From a checkpoint of a small audio frame classifier.
Training: adamw at rate 0.0011, 17100 steps, batches of 128, held-out accuracy 99%.
Data: trained on synthesized solo parts of chorales (CocoChorales), 39062 training examples, 56.0 epochs.
Rows from block 3 of a small audio frame classifier, named by matrix and row number. Rows with one number belong to one neuron. Each number is 500 + 50 x the weight over its row's rms, rounded and kept within 0 to 999. All counts start at 0. Numbers have three digits each.
After each neuron's rows are labels from the 100 clips, of 14976, where the neuron reaches its highest value: "strongest on" is what is common among them. Only what is clearly more common there than usual is listed. The data: synthesized solo parts of chorales (CocoChorales).
# fc1: first MLP up (model.blocks.3.ff1.fc1.weight, 640x160), inputs 0-159
# fc2: first MLP down (model.blocks.3.ff1.fc2.weight, 160x640, transposed), outputs 0-159

fc1.187:412575513584476590480459471520421523610552430449403445523510545598459548514550481524507453459371549477532500506564503542408427543467434502495533539503521458488535456389529401547545485565557504519465502487578520527554435604535537511445544510500525497562460471379439502415542407463514590478501516488434482565467425452526404495496494449550537539544506413499483463586499470491501470528595499505487494496444514458427395484457496517464484569532414513463447489459504488497520433511447567
fc2.187:394516486538579535498517473521443514505501433464609443524528550505494547462579515522574449447488528460562598513524482602392345545493432479444610508518551521452477569462441445488559454523553513538464395500524584535473549537493503495527523540484527563564522487389505469570566437489430595441540503483465425497475512435538455520442501443597474553521532501425447453468509508513532520486508490450458521508431465473398417522399525548511449511495462472477432547525530491499622541532475561
strongest on: note C#4; tuba; note B3; note D4

fc1.282:487529554501480488513523547614563614463457531497464493468500450472511485556458452464522502497470506402483528576488559500456437529564437541477478511515451473439347520483490394444383566513434526498591490514546362515441529460538565484500442479555587501565431514481509541466559518500467466462513498446515481493498486436535447552572505538467463512532476475439518466510501517524551520529406511539635558431451505399498551601477447529541461602501523529501634485417477491575523424474555463
fc2.282:566468593500495517425578580564485563380530547477471575537570514452444434566471523445503528495517587340372564521469494527472517543491479568479371443485441419378407509518465488486492511527522547496546493460487438533441526568455520505536522520492545499525502575473414502463516477472459621502507524495436479576537508443571479549541547517549483395505491512506476470524475490478501515490535432507530606499537488423521564550407515527496486536486521549453494531376465444526493502451586462
strongest on: note B4; oboe; horn

fc1.379:428507411484560528540528488438392502554535553530526469501545452444500569541515505536500495415531561473603532452459502490513524511523522544557546483503560557463513504544521485588441432478533497508487515620510568447460475568485400513489637570458459532491441543504542537494552549398593530401492464459503478576523521451577449474489462500574433554530454535461496472474515510544576526525568495428446486499435453500401530522536387437483493463432507604481384384507476453473477467524575570
fc2.379:468486460533563488493502458410507552555459512495582482519490433428512496510476481518552429388468475432533580430530529552451516541520457542530599546512459405492586428520520503486520488450501450462490483503554618387493540548534476530543552522541489523493548512493487605495469466415547580440513519398596407543491459438635470423509456490567440497551508557496557503474520440537549534622571478478506500603424574505468468454530465463544439502510539527425431505447547438463454556545535556
strongest on: note C#4; tuba; note C4; note G#3

fc1.109:489469558439470511541460434507541503484543532508530527491515480568520408561481523526527583473479499552494497530572528399503456501524511521421461570496554469549549470472558599523494467572593512484485523517540433549433514367538412548481466423526440613466591554427526456535522573472518517532547491574455503478445386510508528561463477586486511640472508350586564537455526506553502464534473527526558521566575527536520480544501540427459543512468431448565431423478493522489537495460603454
fc2.109:556397490484494427470521536562502431515579538500495488495492512517525490509556416496481585594394526596517578506514498465498549553539611424414564509524524489550475436484551603458484443492546483484548584544528388503516499429562511515500424416487420585504551519469583442515496543451582411528460545614462505518388423482494535437488435522473506580424478441552537542489531501514561484531541471514495512498586459505507453572527440419546516526480519470443539442470447588519486471579535446
strongest on: note C3; note A5; note G3; flute

fc1.9:447523500449483434482442521542550512482580539437441435570549510560543497497503530478482543538361380597498500500500516524402501515582541398503525473423478443452614460564492575447547604518428522506493524463525482488522489498608530476443491512518467488598526453460497364479548513550530472516482467462456591575545503595430530493459552503458486422523504418424571547525484447567443489463458474462618546383507514555534473506552528516519480434529498551549497538521441531548481467486563480
fc2.9:544544528460483373520495562513570487440641498456474545511468463538454472540513543490500570571470449610547461419477504635500471539490554411452516551473469468441534420516475530496572514531529480540416539476500467506583453469586537495431567438508473542544421495469482437461533544507485459497475452445457519589576452565499531536532494516444548477509451435479591545532415501447429454390479437498558559460520476579569525483482623518532374484504477597538472497505472492522455539529505432
strongest on: note D5; violin; note E5; flute

fc1.474:476499600449549560551441458517451568486546494570617467506499613550558509529512462581569570509521578434606525632587558545387497467541543452472541548425509505520428458478533577492482490474543501529428495525506491463443565488513484533477500589513484507541500531493497486407572540508584537533499570494504533564472493400453430578462462519497556526480485595481380497541441521475433523479448475512599559440519535508567497584437554494479485531488497584432429518574484575524485540499492518
fc2.474:553480510525525482421491496453524533481544467512544478458481553490530577461591506577500503533516509539582580500506501544415411517535570496427587492478525435498535468506484554447436477480548487528487505454556473466460482466585589549591517431445464504586478494513558507478529430450577493544472611539459522550442521424581434510526479467434536539512455418452472554486457507540461521572483501438552600544542457503671533548423603460609444551485530511378431524446541515540488590488531483
strongest on: tuba; note D4

fc1.145:529454486484545426567553418519472470499643547406511537501521473487499567444413525468596556633486500509561543587507480542457527521510581468560520453488571551419480510453482505489591491496501490461458418566565645428559435534483525474463485501507454516541497526526383528522418441493551598507488524468534552562489484516529534450571552479549486499516483483394461492513542510558481512496488465470579533402456514572456518469546648526427384568525507522509499535548527529472464526504534470
fc2.145:455512549441517452512507469440521410409588469474572553492556471511482565464483496463482517515463402497567456479525487565498512490495421473570520457595550456510536500504420549500608482551510554514435479517550536561528510578529526414473548499443484449647465558546448485561486495460500540407510445438518561518525484554529566512586515445490480487571449462493582552517464457552439559441557405452566549451520464624453428484473621563418437493511516557544459478522454473534487478564486390
strongest on: note D5; flute; note C5; note E5

fc1.359:547530486409474385474508514539575471525485486522436557545544479539498548481396483540533450461481562569411544506454538432501499532397534447499531447577526454492510478409570488448484535550514549554526442531529405502420496567366526488560445462494430528515506452518462505521503529509524394405482598506443508447490468483444557521564506427373522462507501485477403433455580605523547569514429483471408571464537512540472476483538490443528474533474450519485574488529447475498401519610478466
fc2.359:536485439447486442462521497610508564554506567491502501491585432526523543453481488444530535548468444440401501493530496447491509474493507524557420368515465592475497539455500501524480551570445467581450515634467434546366505525411628509533570464461571586471545452540513429485408496472438464436540499544432497472540455522447560532544582503530513423537490529501450487525566513507447527489536506477534553491468554475450515557573530549466543528387498432530520464458516428463554514595565419
strongest on: note F5; note D#5; flute; instrument: trumpet

fc1.377:497521442569531396527445509513433418569529388511497389530513512509532508479458466552532530563493527442489486603512525486472468567471500502525436434562512587465491552455410485449514463504480486543474496581529510564497508561538588513512452550467439540522516386457434525516460433574544502438514493472449451369473453530493563439567552431583549491489486647433509438528539454555481528459534521518515491526501522560478571429548534375513601471540454442526552564531515412552503507412483533
fc2.377:550479405456423461499561563576503452496503484544463437507600461574570495470498508531421469527460533462515536580527441498565507475501495501493448372551496638484526512528441507402515504516493494578403471485494458532410530577454603499469525499476464498476535452463506520572473517597444457464575529627444504426474494492442556586522591462546510430502558478583421414397525526527438471499552477503504546501447431471522488502527479487451560583583439477553531520478515507532576457488414545
strongest on: note F5; note G5; flute; note D#5

fc1.572:441500509535375514411538495559528507455428517484538465482505540465511568539478476443525489552457503518560491570498509498519395471519487529541442468542595470481513638443553500504497490592460502488543432513520466537688453599428504491550388387461490505494495578478448487500549562505470495436401466536477468429578445538421455455519516524439509547491459537516462458517562562568467457486568576486485394458470481497453492543509450400442536520486458459549477465532436482525418491535503404
fc2.572:501443513417524533458498543527539515489405500510445436518586533477570524481524457489545561577485572518517542535531600438402484481665479467515539535470548492523522607504598469455460478616402459466502470535466519552642430522456469481556415419486538543515511487415478447459419437456454501409486501515458428445530504474492485518464435476527551573514545424476463511496539437473490520410546501587517494479538530509465448584460463457561485619426491500568522458483560487524434517508460478
strongest on: note B4; horn; note A4; note F#4

fc1.76:533497480515545541593459424501538412509495435423524494449470493512430540489488514441496511520576503608513486554555385509518502506416560565450515590451439536591568423569454440472514508530522465481462602477520464534572457509490448487516545451451379418489478507559561453534522426498403475539567451574513548591492480511487496568499588468451522530492536456452565480556501414472441516522497582479400515492410549474485524455473552540531511383486477489472479435533567432508473464478358502
fc2.76:401478368483535454509484545432463452509571434475495463506533513531501445532481475483525526503496412573611573499500440552500512457488458414478574469478488568562507496453462472490461487452535486504473579474527508508570529575470499534449474470516440473472521483539496491473564572608521473540471538534447519478516668480408523485487548518602644509450458560458528546524496548465527500441531495430480392561543524532512561427530408531501558543459446415575432504520555606543536479472425411
strongest on: note G#5; note F#5; trumpet; instrument: flute

fc1.601:438502535549478460547482533502521563416534468481518480419449557472519441469474615532606551513479566517543571546578555585537502577556506527416469527402497461476529395500521483523478510505563528454516488493528540525496533392485490541562496486468505515531572529483500434478477484523551572484466586507505486551535515445532535600483569493543511498485463423438514595622533504487493568481418443496636604463499523453568426501497556526588511598472426570585441547448379512463518513500479463
fc2.601:479500593501518393450510449483554596386545462479543547472446563514500506447498479533504587553480457507586565474479529568442457470494512480440526524415512457481420455481484530524529441572571507513459500463524433518547499496598563503542477409423440465567521493526491469464561452494521556523473538544478445580463478466521519544514525489495524524579465409433589549590459504576520434506412405498595686485503540498577532567494567550496436495528487515536466551395501493563451528452541471
strongest on: note C3; note G3; note F3; note C4

fc1.4:552443470551494559428514476495513516394349497471504536434560472496482494551503483459404587483526512461471521536472539488539386424579526554573445579509538413495473590498580455437440524548496443498564447485526481647529492561488523504503438419553514455514579485386505422514500489454403518503528475447487458460472494472497444489523415578531471482520490549539473406458518567522514513502538466583506503566501444431544490558435452475488519482441457416416514426429507462452555467439555446
fc2.4:492435456509491602415528538544471525493455571472489497485529510514507463540558484472474553454561535438489553501531541363505460422564499555504527553484477419481505593489553468525451490485500466358552413515490540503570396458409490524519445499482567517418537534384454483433465492491410506459448465550491440458529511406468433515514468550479520521505458569487434451545537481419534533516501564597504516508549467382462473639507413403573510527431538461475496524409555457509431514472501527
strongest on: note B4; horn; note A4

fc1.543:468532472349552449491442520384434553419557521395513519436483435442438487510427488530592494531440548521581533561451559525515543481517543434501491543476468461540470446554560465473606502559581517499408511511447498453511453562513533463551493439488450477558580574511575534466565459567495520499467533504460496554536473436569505533517552440468472507461509465466489537554550535540613593460570466357526510503470618471431461445562459466504454499525566467606467467511523492511462524468492451
fc2.543:433412497346582413553500542400448543491496485497500468367498493481503506504480471400530549490461439563595577471510526530492503496486513506539690460460494442510486478540524457508525454579582498433453526458506486521562461518579502505480435472579408429514519529548597500471519553483484557456528542453519538605504484536509550443573530476511460474578534458434617554535488467564495558487567435490548446484506514612405410480513544481506435490546530506495465474497456486480467501502512509
strongest on: note G5; violin; note F5; flute

fc1.164:397511477532519506554547530587535433495574455493472449502390519566454485480442450523461434566546478478549472498571486588423484502385515558540552446449481519512512414564454426525506555435562599532445569460483537526450488569568564504499419576449527490417469503430568555425546436489453481511538451449529494483428507519493495532488490467501528431580452538418481507585399551463511473540503460512436579394486522534505515491469522582515501541532407507627472532555498482553571460457428461
fc2.164:463534435589485555513533474455616554525535451488513488500483569523458472518502580514589448535575452554509519461546465544446444512415468439434456471548544636476524480486471459490557508561551542576363541505527560515517566588472558486529522494482476413556490396527483509518521536566398489495505525425449505484568552573446541576457518490553547460622511483505534479548468474521377461475458439471487509490497533563509497428532538639435488481559413499542524559481515451516573585464471481
strongest on: note E5; note F#5; note F5; trumpet

fc1.260:525537477502570548504439501557428424580561408495479443489513562638549417470437509530432402489485521518525542539602549505454505528551526578496547508520519471455442498442461389468493498512551600500449594424512426550498527614571493540519461538452510487534488459486502534530470519478565486492504421549489551461447482497434515515367517512464540530571493494442480393462505482563592521516511507510492478483440503564489597495445515548477598430616429473529479539474534519540580518445430579
fc2.260:529537458551459555551529428555509458503546455470458408516528497618567489566425466485543470494501540497533514512496510474448427505466480482493490464564546612467444463453404468482456524433584597547440465502519523507463559489427576513495530505466495458516530444442615476518537567513514531522634499574501522387444506506445545542514540475611435526567542482482475414542593515552550493475471431505464445608457517535558515444502551541473542534553414377549516517553472558570577421472462527
strongest on: note C#4; trombone; note C4

fc1.235:486494442457498553520469506505474474522573508498522527443554496515481565515449552479429488513478571535609533559482488438458602501413537490628610466502476575486559490476449549462508563433409501553451519568445543537530554581488452479506481527468421428525461520491538597531449457537507465499488366501501513490439482487518531519484526469542475480538471550544503441433497570539561539571547480451447438427451571615454547469492538608427485551570503460511565476631583496563479561467384492
fc2.235:422486425424515495549494472432485479443562451528531494492613491543459465512433509458549453515425454498554501582480489514512571454475487504561469382579496637547520476510413513460539523425522496527500455515509525578492551566470476449518547532596499430511438507506484559535450489556500515415497476554517499420527497544492557475531546515578496492560538475503498494477546468520495508483578474405469440472424526612398513353521586578375536493481483461566473468600508434441495465549394463
strongest on: note G5; note F5; instrument: violin; note A5

fc1.248:434539491490460655479448488449468519512548494493563498481548513558520470545494513506507502483470593460490511573574557512377430402519575492539544579492493533556566515511409550498468521481613511536454600421606427522534645448537493597530489511503445512633498490459531522469539498465484514532493498626474475479436507441490514496514593417498434583523542462539471593581470526469467458541470518489564492421519560574516551487477526568522594537464507550495474542523471491478494526540453461
fc2.248:443513476540495566479544486480537486427537480579476454452466447529485505579571531613504538547481563575547635522503496510437353472488567452477596441540522613520491450504472501412523556472595500512486516452570540567521563420528494530533480489497471464537532477528600550516596460562548513517522489635394542494356554492511522544506599515520483597516482481455442550572556516556511500596457425481466512544499484478499529483517540493516526568536462467447539526475451592537488515474486477
strongest on: tuba; note C#5

fc1.423:438493564527490540480445570436421497563486367489585551510530548480501447476595433585561506466427493440523528540554361456521421463531536499444492487505491569517502462424537401556495482513540459505479553527570457519394578547543446532574606524492558608425553546498491553520488502576437527491551487466469429453500470475524469462484546499520492503519475501597526493477447431428396531562397508526388550560453510535474388480437517511514506499467464470451541449506490551516443530547473464
fc2.423:515472506623538545473547451448459563599433510568471508513430592449587505474561472572541475543483537518514481460554479426409566517487555458406577465463498549546459442460550472542582534459496495547483572527468512462468468464551513491527462449466461538495617432510554493470572505479519484466454539481527528499438499480515471371454501512441555602532525483591415443431486563487420468591469564535451582453429506561502489435498385544408460476600507498452520511512544488465449550558502430
strongest on: note E5; flute; note D5; note F#5

fc1.544:549498489519498475610504550506596488575586463491459496500529576500568452507474485537478432444489540487439562551621610438495526506448496544532550529530492563552538529437456460464480499486476470500516491531538408508397562556445504496539504467497443462521452430541532551614448532507525451586537503515449477399472552527505618631548414498457428473496501550508499404473514481473545505590485493495468523574474509463489515443561521420485664477476439409548563476505481452426467421521489537
fc2.544:584463444498496474541563552513508452562530525562418460492561508535538463540464456510455465502433536510461482576453480423573550504491490544493408440533440554516424488474425557503440530435496507558516525621565419443419580527370556473512501492575494467465474486515552545547434437543519501566589540571539570471489501513562589522509550487558416468466534550541517456465563549546537499544514469535527461605469465506535511526528505454468668505471441392564552443549475532511539395475491550
strongest on: tuba; note A#2; note A2; note A3

fc1.243:559524475528473529524560512476518402462407486573412600462572390479476510480440541510505591590480481435508480572492506482647536511453498513563451469492525625578470550451446522509602525480466517514459458529472549498523418608451520420523453514498538541488462542513562576517459486504474503466522494539517446391532473461524495493563459516525416435547459494550419460509474586484514572536525491490467549462475491522484494467570533609414467525529500446496639501529492410498391581536498477
fc2.243:578471525478549522480623498494446495492455501560474519508557441470480519490412489493429471579478513449462457564473525394545547474499500517517416451536441651525432545512504502528492536539397562486494452579486531620489522543427513375517476479518467509522418491460486576465460484574492604485498535503542509419476492471500528518497549521544464492462599474611456426463510488517441516534592560535474528470458512530397482537475506514461448551480487536609507418507497441424494475562479332
strongest on: note F5; flute; note D#5; note G5

fc1.487:459477469557553573497471449440476446480421463519556504515458559428480437510506343509550523481470462565548517417623466440460424443541592498449544515416488444609556469521511454483441450510524440421450555494535411439556529512545480495516502400406476547466590458509520473471549605522503486555447496483429473503542441424545466416504426494431504630456434538536460548513557486516448435530540571485441507530526556500445458439514517468479490537467522522522411448483433517499478447570494481
fc2.487:515440442480566520464512442531505496573421457585506409453410535473540572447589462584519538563404507606512577512551490472503513536574610503416579569460542462568491439503540474456473433509509477454400539499464513481513476487484497509500433376488486535497559487462549485472509566500568435490455569519494500478452533428541440450525332478511550599419569466550476553546535557517472505485523553490478507511517421501558437549502473485529458604499501503513439486456554572552431591531502498
strongest on: note C3; tuba; note C4; note G3

fc1.6:423509457526514552472524440504521481539441406533483462536600501410457557474469453531583470536500418533525448466472544496514478496480472487576564460494576577493519528466539519472440423532463478489432409557486547461579486552482518468519554435532382519486554452516463524517459469436480513485505446392463499484550538481517530470462401492419514551472592494555467525516494567471511392448633471449365503453546538465439404408495406518596518445487498435479536503541600504547558475498439580
fc2.6:477465532512603516475455468439483491591492424559511460509433555466489585412436510553525392510403438573535513426473482539463474551511481531465563554437574436494535555596517459505490451577423520467505452617493559470512476539455482475462509502438478557432492560531423488521467490445515528467537427491604438510539488479520450467453381473490569591535547451431543460575519514459524468491503541468427475586460552478483421468432484517482463510457511514548528516598618498531546496586386542
strongest on: note C#4; note B3; note G#3; cello

fc1.542:431477554449449445438498482485513543527529459415499531557482535533424500493439506580520542540533500605479600552482581521440429541513488485507485494532535434502487503535492577525515512598530587428465469584451520546589508472608515607511439444481386549564498520390497429484511451454490621453479554466426543537548477451471480460494583522507468605499469459484506581554465570522524526531543459495510585464514530450536483557668534468477517522432522523534465419418500434525524471506546536
fc2.542:496434516405452442453543504538484482362561446478511508448538535499471477535488426484601574612469503492507629553476483493430395484540477525549498502484567475447379490496552482473550492635518525449401526472479445552566529566508528486520504465523523539508543530416525430481487486507458546475523547527445451522412390489554558447499572543545515543514504395457576524556536412460523563454532416491551551472522461468451374517495535464553492554451567502522401513509497513511506473561557472
strongest on: note C3; note G3; note F3; note C4

fc1.489:453500447478511416451446490519542506601574599444591414541498453570510515548474494521544531458504430507499492445570602537441515575503499437492478579493565588450527419486419505461445518450567466534518539538624472493523602497532481564506462559483510512577545459443466514530476477455593535418538515570391532477359502419450554553552538496519477554508475460472485544419514508566529530486579437498505512460493458508442508490525558458498536412532485588461414509461415547418555492464531484
fc2.489:485517493502499431515487577527554503472611532447632470506554468557540508572520490521570553488414547436502639483586514560462473550543513440523496442555509547564489452436492540406497507498557504545524544560577490537470594464607527525463537533490548557588524520471556523579533459487556492416538499589462498557375399524531558545482582435564375532536502500416520529508514480574565508547507411499522522489511508473528513478570552508547515574530489518429462452432426544543544514528543523
strongest on: tuba

fc1.153:641476537544533390555546515458545559471624523593476458468461453451475585471442541573547432492556563518430477572515440470493602473470539479516524444541447457414492486478482533546536594452483495554533540492522502464408557525509565504546527470426543560545493451507437515446535557498546422451469530526493471504459553500522574520527506529537418380505417527520559541431507564523482561528493552494513502510441539458600500464625520524483528554501400568499582472480474465571486513533430405
fc2.153:633512497554509424527559505531527532524539528519478490522454553535411490490451597484571463500550472457428448462484466559557470506473542544442472425509405503444492530459438494495476560464512507531442502507572424424363569535530554474543551503537525492558514416644448504529412416528530485520527571432537488522515490530529601507609559484519446381529444496452570475443439554518434453527486588459550587492479489532601600468491503598517483513504461519531547517427486430485496521495506466
strongest on: note D5; violin; note E5; note F5

fc1.24:503448503555505586442589528510463384468478465395503504385500553491524499438539470425448477575411523450551522516490542496525421564493461544517540471521450529558451424421516415493541408543547515415540419443430523543599513551423490510535441482507473476447540494468508562454503508538383466612482463514538438471488463507495492482459471420503566433583540448578439458567544493449478499496480517433490488459475451425472445458467440464437548497409506389454571494499593465434521481501485558
fc2.24:485490482527525571432418490483511548520427514461482485488475570484505514412494449490458444537522468486503474496561473414493501506462460550485522499495592536557477517459562392509548508492487524492496417502434432499544462510415422474495451517507526507449568607416415550483534441511465431542507447515477430418538555530449448444474464546518658533459502489528492438519594481437497464464419568479429492416470486519435468531419475527415539466441511436613535468618670498440475502431461528
strongest on: note G#5; flute; note G5; note F#5

fc1.265:488522508580532506500382458447544494518544525446519515518521540379438529408576512534531570455515470551525459505441523530549616522599400426530481517515620474469466601545514575551461367493450438467512486521499541474525518515428466430526566557480570478459480607563465483522489443470564548465468444452546458539469427458535429522439472461563446579450435448537464526487487470570535516493577476477458510480469522496490471495385523504519434538456465505468429526533518537575573476504590597
fc2.265:448474531530551508456452398433475536491479549482609585482438512477493530475530479486538462442513531498575517490522494591399564523538413505561579588550604365482580501479524550545569435469492489434557456558504507418529498419501441427503512542520465536538443574467476513509398493450534567456451504429581418569445456421637409441487454496541519550511512480472477523464473462524595505499542514430486544500463432481481477473418497467542482545476563518439448493557508460437505532497579559
strongest on: note C#4; note B3; tuba; note G#3

fc1.201:535624533505457592565450593479533491479535472433539556536488526564578486541474558509445480511527566579494463506569498471417459473526477431478533524441446499600502497450427399548536554422544587564534505467525470548447561498538511495406484548442469493498493519505465554444476446533433454526538439464438531451523525512514608554456504553477462503541492523518534503538455544460497499425477448552547562539452533550456649465471503597477585419592470463502645556536465510463514497578512409
fc2.201:474522432583473541579594512505484509467493474545398496508511458474547383608515476517529479479511554564499457504518542480544500484440542427446481457589456692524485398486460491504537589426566531592476522495539533533459572496553486519474533556500555438530482472491517526522537528576499461533535573540456592384477526596403621497483604534459476530526570507525513453475494479578512459533460471507496461526459519519549578480534519540453554498627414475543551537516421521514508507506464499
strongest on: note F5; note D#5; note F3

fc1.404:477533534598464456413483501540627590456506539556520541478427531490496520510575534539587548512603553510549543503491542544393457453550517459506507459493448519481446431542501493572453552476586535485477564474466459424468583430538460576534490570480525470519533449523495512493547488473513529494454526492479479538523513553447482536461514501429539488515346494504518616563511515441503530471443533534559591497532545446630519596490471525418490531506429574441439587417453562459448582440528424
fc2.404:476536537586528522435579521493540603391542447550540542440493516478421470515528540555512470546565544479561561508487524519459394465510531548435463559433477465430490472553496508454489497479534501482476511366490469528501484481571506559553463473409531471501514492586435489414570465540524524518476589537361520556547484499565509553495575500452523481515422470431541550572442509465489477447421563494561614466503487446583543515458589564524430536432520534438484593482431515470446561422585457
strongest on: note E5; violin; note F#5

fc1.366:450512559478487636404527546512489475511507528625509461516506433549533461523557436586459513564477462444484458427521438508535549499481535401487382488557493537570527512481528572517450512490480449525524516479457415556485468562455468509444508424560471489554550449512522410548548512508488470506486543484407560495444456604500573553463521578429647461493462475549511462508463471534395496528491451499517454514606504512552560546556465481488443476493534531407490448554466512490391547567555375
fc2.366:575510512455438549490558625521507432448429528585473431547526489516506549608594475576473530453570540536468491535527563564507495525506578433524459506461382507514521546485499508467488557481380511532594512486477450523481448472552500598473491426517571550462515478501486462437541465507456381511463526552451506515521440455459552542487532555409486416394461486524436532474486554464421500529515575525456429427499461468654562461531564510578460554492504512472531501472544556456448509480505385
strongest on: note C4; viola; note D4

fc1.125:434541410535471568533555472476527451544529474440587522437476526582463490479443568469495422503473460435558519503536533534373402516435497527541501568508559540565552375479514361474562543444546521486489447466541459534553439562513516549495516607456467525550468494445535555566528486479446436504515441591459410505367486466416468558492591412480486497496507450484477518570557475487513556497517494485561520522446517514436488456495515546426609552561417516467423494505531520433509426495473445
fc2.125:478482385484437523412527529513446519444516446483579437495598480515497444546468443477565431536466515487601620504528529476380410539490488471472569432551510613487463449370504395429513544491563524510448473454611479571523561550546464566516474560514495472532570515410531531446556462504474490514531459573396484473437497458476598464500572443572502482533493460443499467525578508471535563483542432466473451550443510477449514425510564493484502573532450460493434466550468512506548464507473568
strongest on: note E5; note F#5; violin; note D#5

fc1.337:469519527514514555505495544513496588423580544456416533505529512563516471563435526582435491380506490435473583534530483523431549511528521505513521529539388589459508388493479541594525554419528546516514539541528551493473618454544493536474479578481542432546453439491573557438524436493500507539440491539493565498452520459470561499532561497500466572538440452439450564491422476538422525493490432411575549502450554532461582507449551550447543455571449548483457607452402567473487523529425416
fc2.337:474576536551490496516550509477484553398525410509497466480547528513485416528457505543578481467558529497480556469527514444485471475460583455499475430521446563430464442539443507507441552500659531523453590449561476525473525473546494508534477522461451363524456449524496572496570483590489583550535547581400602537429539485581531483471617511505482535508484433406562541546411496612497488505443431515519555548473550512560538493442560582515507468567412503500545542409468468497477494434523486
strongest on: tuba; note B2; note B3; note F#3

fc1.532:475578459503478509531476602555507492483565454453574635490546481541478458518615551479499458504460466483494436514476558531473455526554511516458456481644452541468490407523525404564491493533422557436513526502468449558481477480575413538424481574531573535494502469489558506539484442432522535515466526472449472444509568494475468563462603512543463579489553517516559509593435389532506500492424461471577450410523515495418565534472496583442567491561408431473546567522516480439548530418564551
fc2.532:434527491562464568500466515555508543427571497395496513546479525501459438568517492496527449526602540479493539491498500576479518542334485472470492546599541580398530478423552450499518511435599653545550529467565503552435563454503448532465462623469543471491518563416421467458522509556444546555492519577522503439450528484502533529443592516500532519508500482543530462543502452457544537530395417471488558445505507474439510546508468544407537451550381473502510523505473497413579476480492508
strongest on: note E5; note D5; note F#5; cello

fc1.295:368459588612486491426386383480476605449478518475513526453522540416560517407560512458536547436443499471483490540518455497506493531591479497564408529504499390478578558583591474569462507511477442546505441451520544461600476520508519459525516553549459500485488530446486499557445455513523522482516506467569470570490403520487400544484497492613480498500487488516493498486506490501539454488543542458497429482490475425493400568404454495496501589456474584405458493499484440498547490466539624
fc2.295:484445511538499485426396454490469566499519454411548523530503529485515532522569503480503517425467495408524542569464444537411520563503434542530569588550559390471546501538589470536503427530511500466537478470528492522496485480521472463528496571475479527534469602489419492463439474408504574465460504486555383583500462424519356485494443524513556538472537485473554498505481391456554514455562470486511570479542492384486461573404475395478537545443531535423483547525567456521543507496625594
strongest on: tuba; note C#4; note A#3; note G#3

fc1.279:432476551375474485455495419488490503517470511466472488450508530606523557422410547463520612535500446560491599519477546547409471472521592445512473559496504547549544565557474470413513565537555550356501486470513543550626470430579480462532398510493467407567497517437438481492540494531489537544557480451502555565488438517456473532463558434553548615534525496466501546587534474501471563428510535442531430533547516501480475588494552565552519515524533489427482472563548525486535577458474446
fc2.279:539483520349528467469422532456438479438548450453488529465537487508494457491442468473499547512458472555604592487449524539526395456507520484532591533527543456516505506546533554437555450571554517424462539416500486601611403462521469459528431432539478472515422548424481482500504519584464481506472535518456529519434513509497494525600525489500625543485542453442516507592459495510497628420547458437595477439559488480484486505540529516521483543483567534509374458525495596495402567498449460
strongest on: note C4; tuba; note D4; note A#3

fc1.518:439601471525487475480507507535561577486531465480496464522496566502594475583487517632516597436544557484467548449526530514467518465560578546491484532477381493568421498493498463574437536425548515468535635420513507443526499429550489509455494480501537485474470542509508517465520485552558397531520537447509501504492605503513503533484546577464511565497461577456396529544471445448462455473474464505546512498537520567617623502403545516492495528499504611500499635437452588433520578516496457
fc2.518:534597546557525498505568441430600579447521448549406460441464494445522495521524532610488508500598574502484479439422516498456418400497573496476493599436422512495516526575483475451415515433554468486500577405492434546583500468460518488523453485480491442485501502584469440477624504589537508556448516524522519533555574566564462548457502474432546517493510534507481538561427593415471512441442499516554571524527565489629538511460537542541437488458490484480505543433511525488445528438575486
strongest on: note E5; note B2; tuba

fc1.293:547411546428523465514504442415430531458479561444508555500465462478527506479465595517547523542600525497495473516543480474540552584510536520573479517504593472484480504508544510603575528591461501387410465431479609518549444499498462432555536392554478449494496507518498580465522444555543551464498535510460613586485497463513518404549546494531397483496507482419501528482508566580485519468544471478604514539521546542458496525495483508533392542484633487513488485475475411484380606502522439
fc2.293:453457536416606432521519446379445515516481533530458532462457489512510492480413520419526509452444446483583525454483474549543564474444498481500567452484466517514495492589461497553563482549489448477480462508490471439490411505605552380526565429568399419552454514607468540497476571474550530475486481397599555532517472547593528454559460521482463422548539505543582547445492508574454492521593528434529527519418499582442477477465477458515413481560549465574467441485470471466448508547467408
strongest on: note G5; violin; note F5; note E5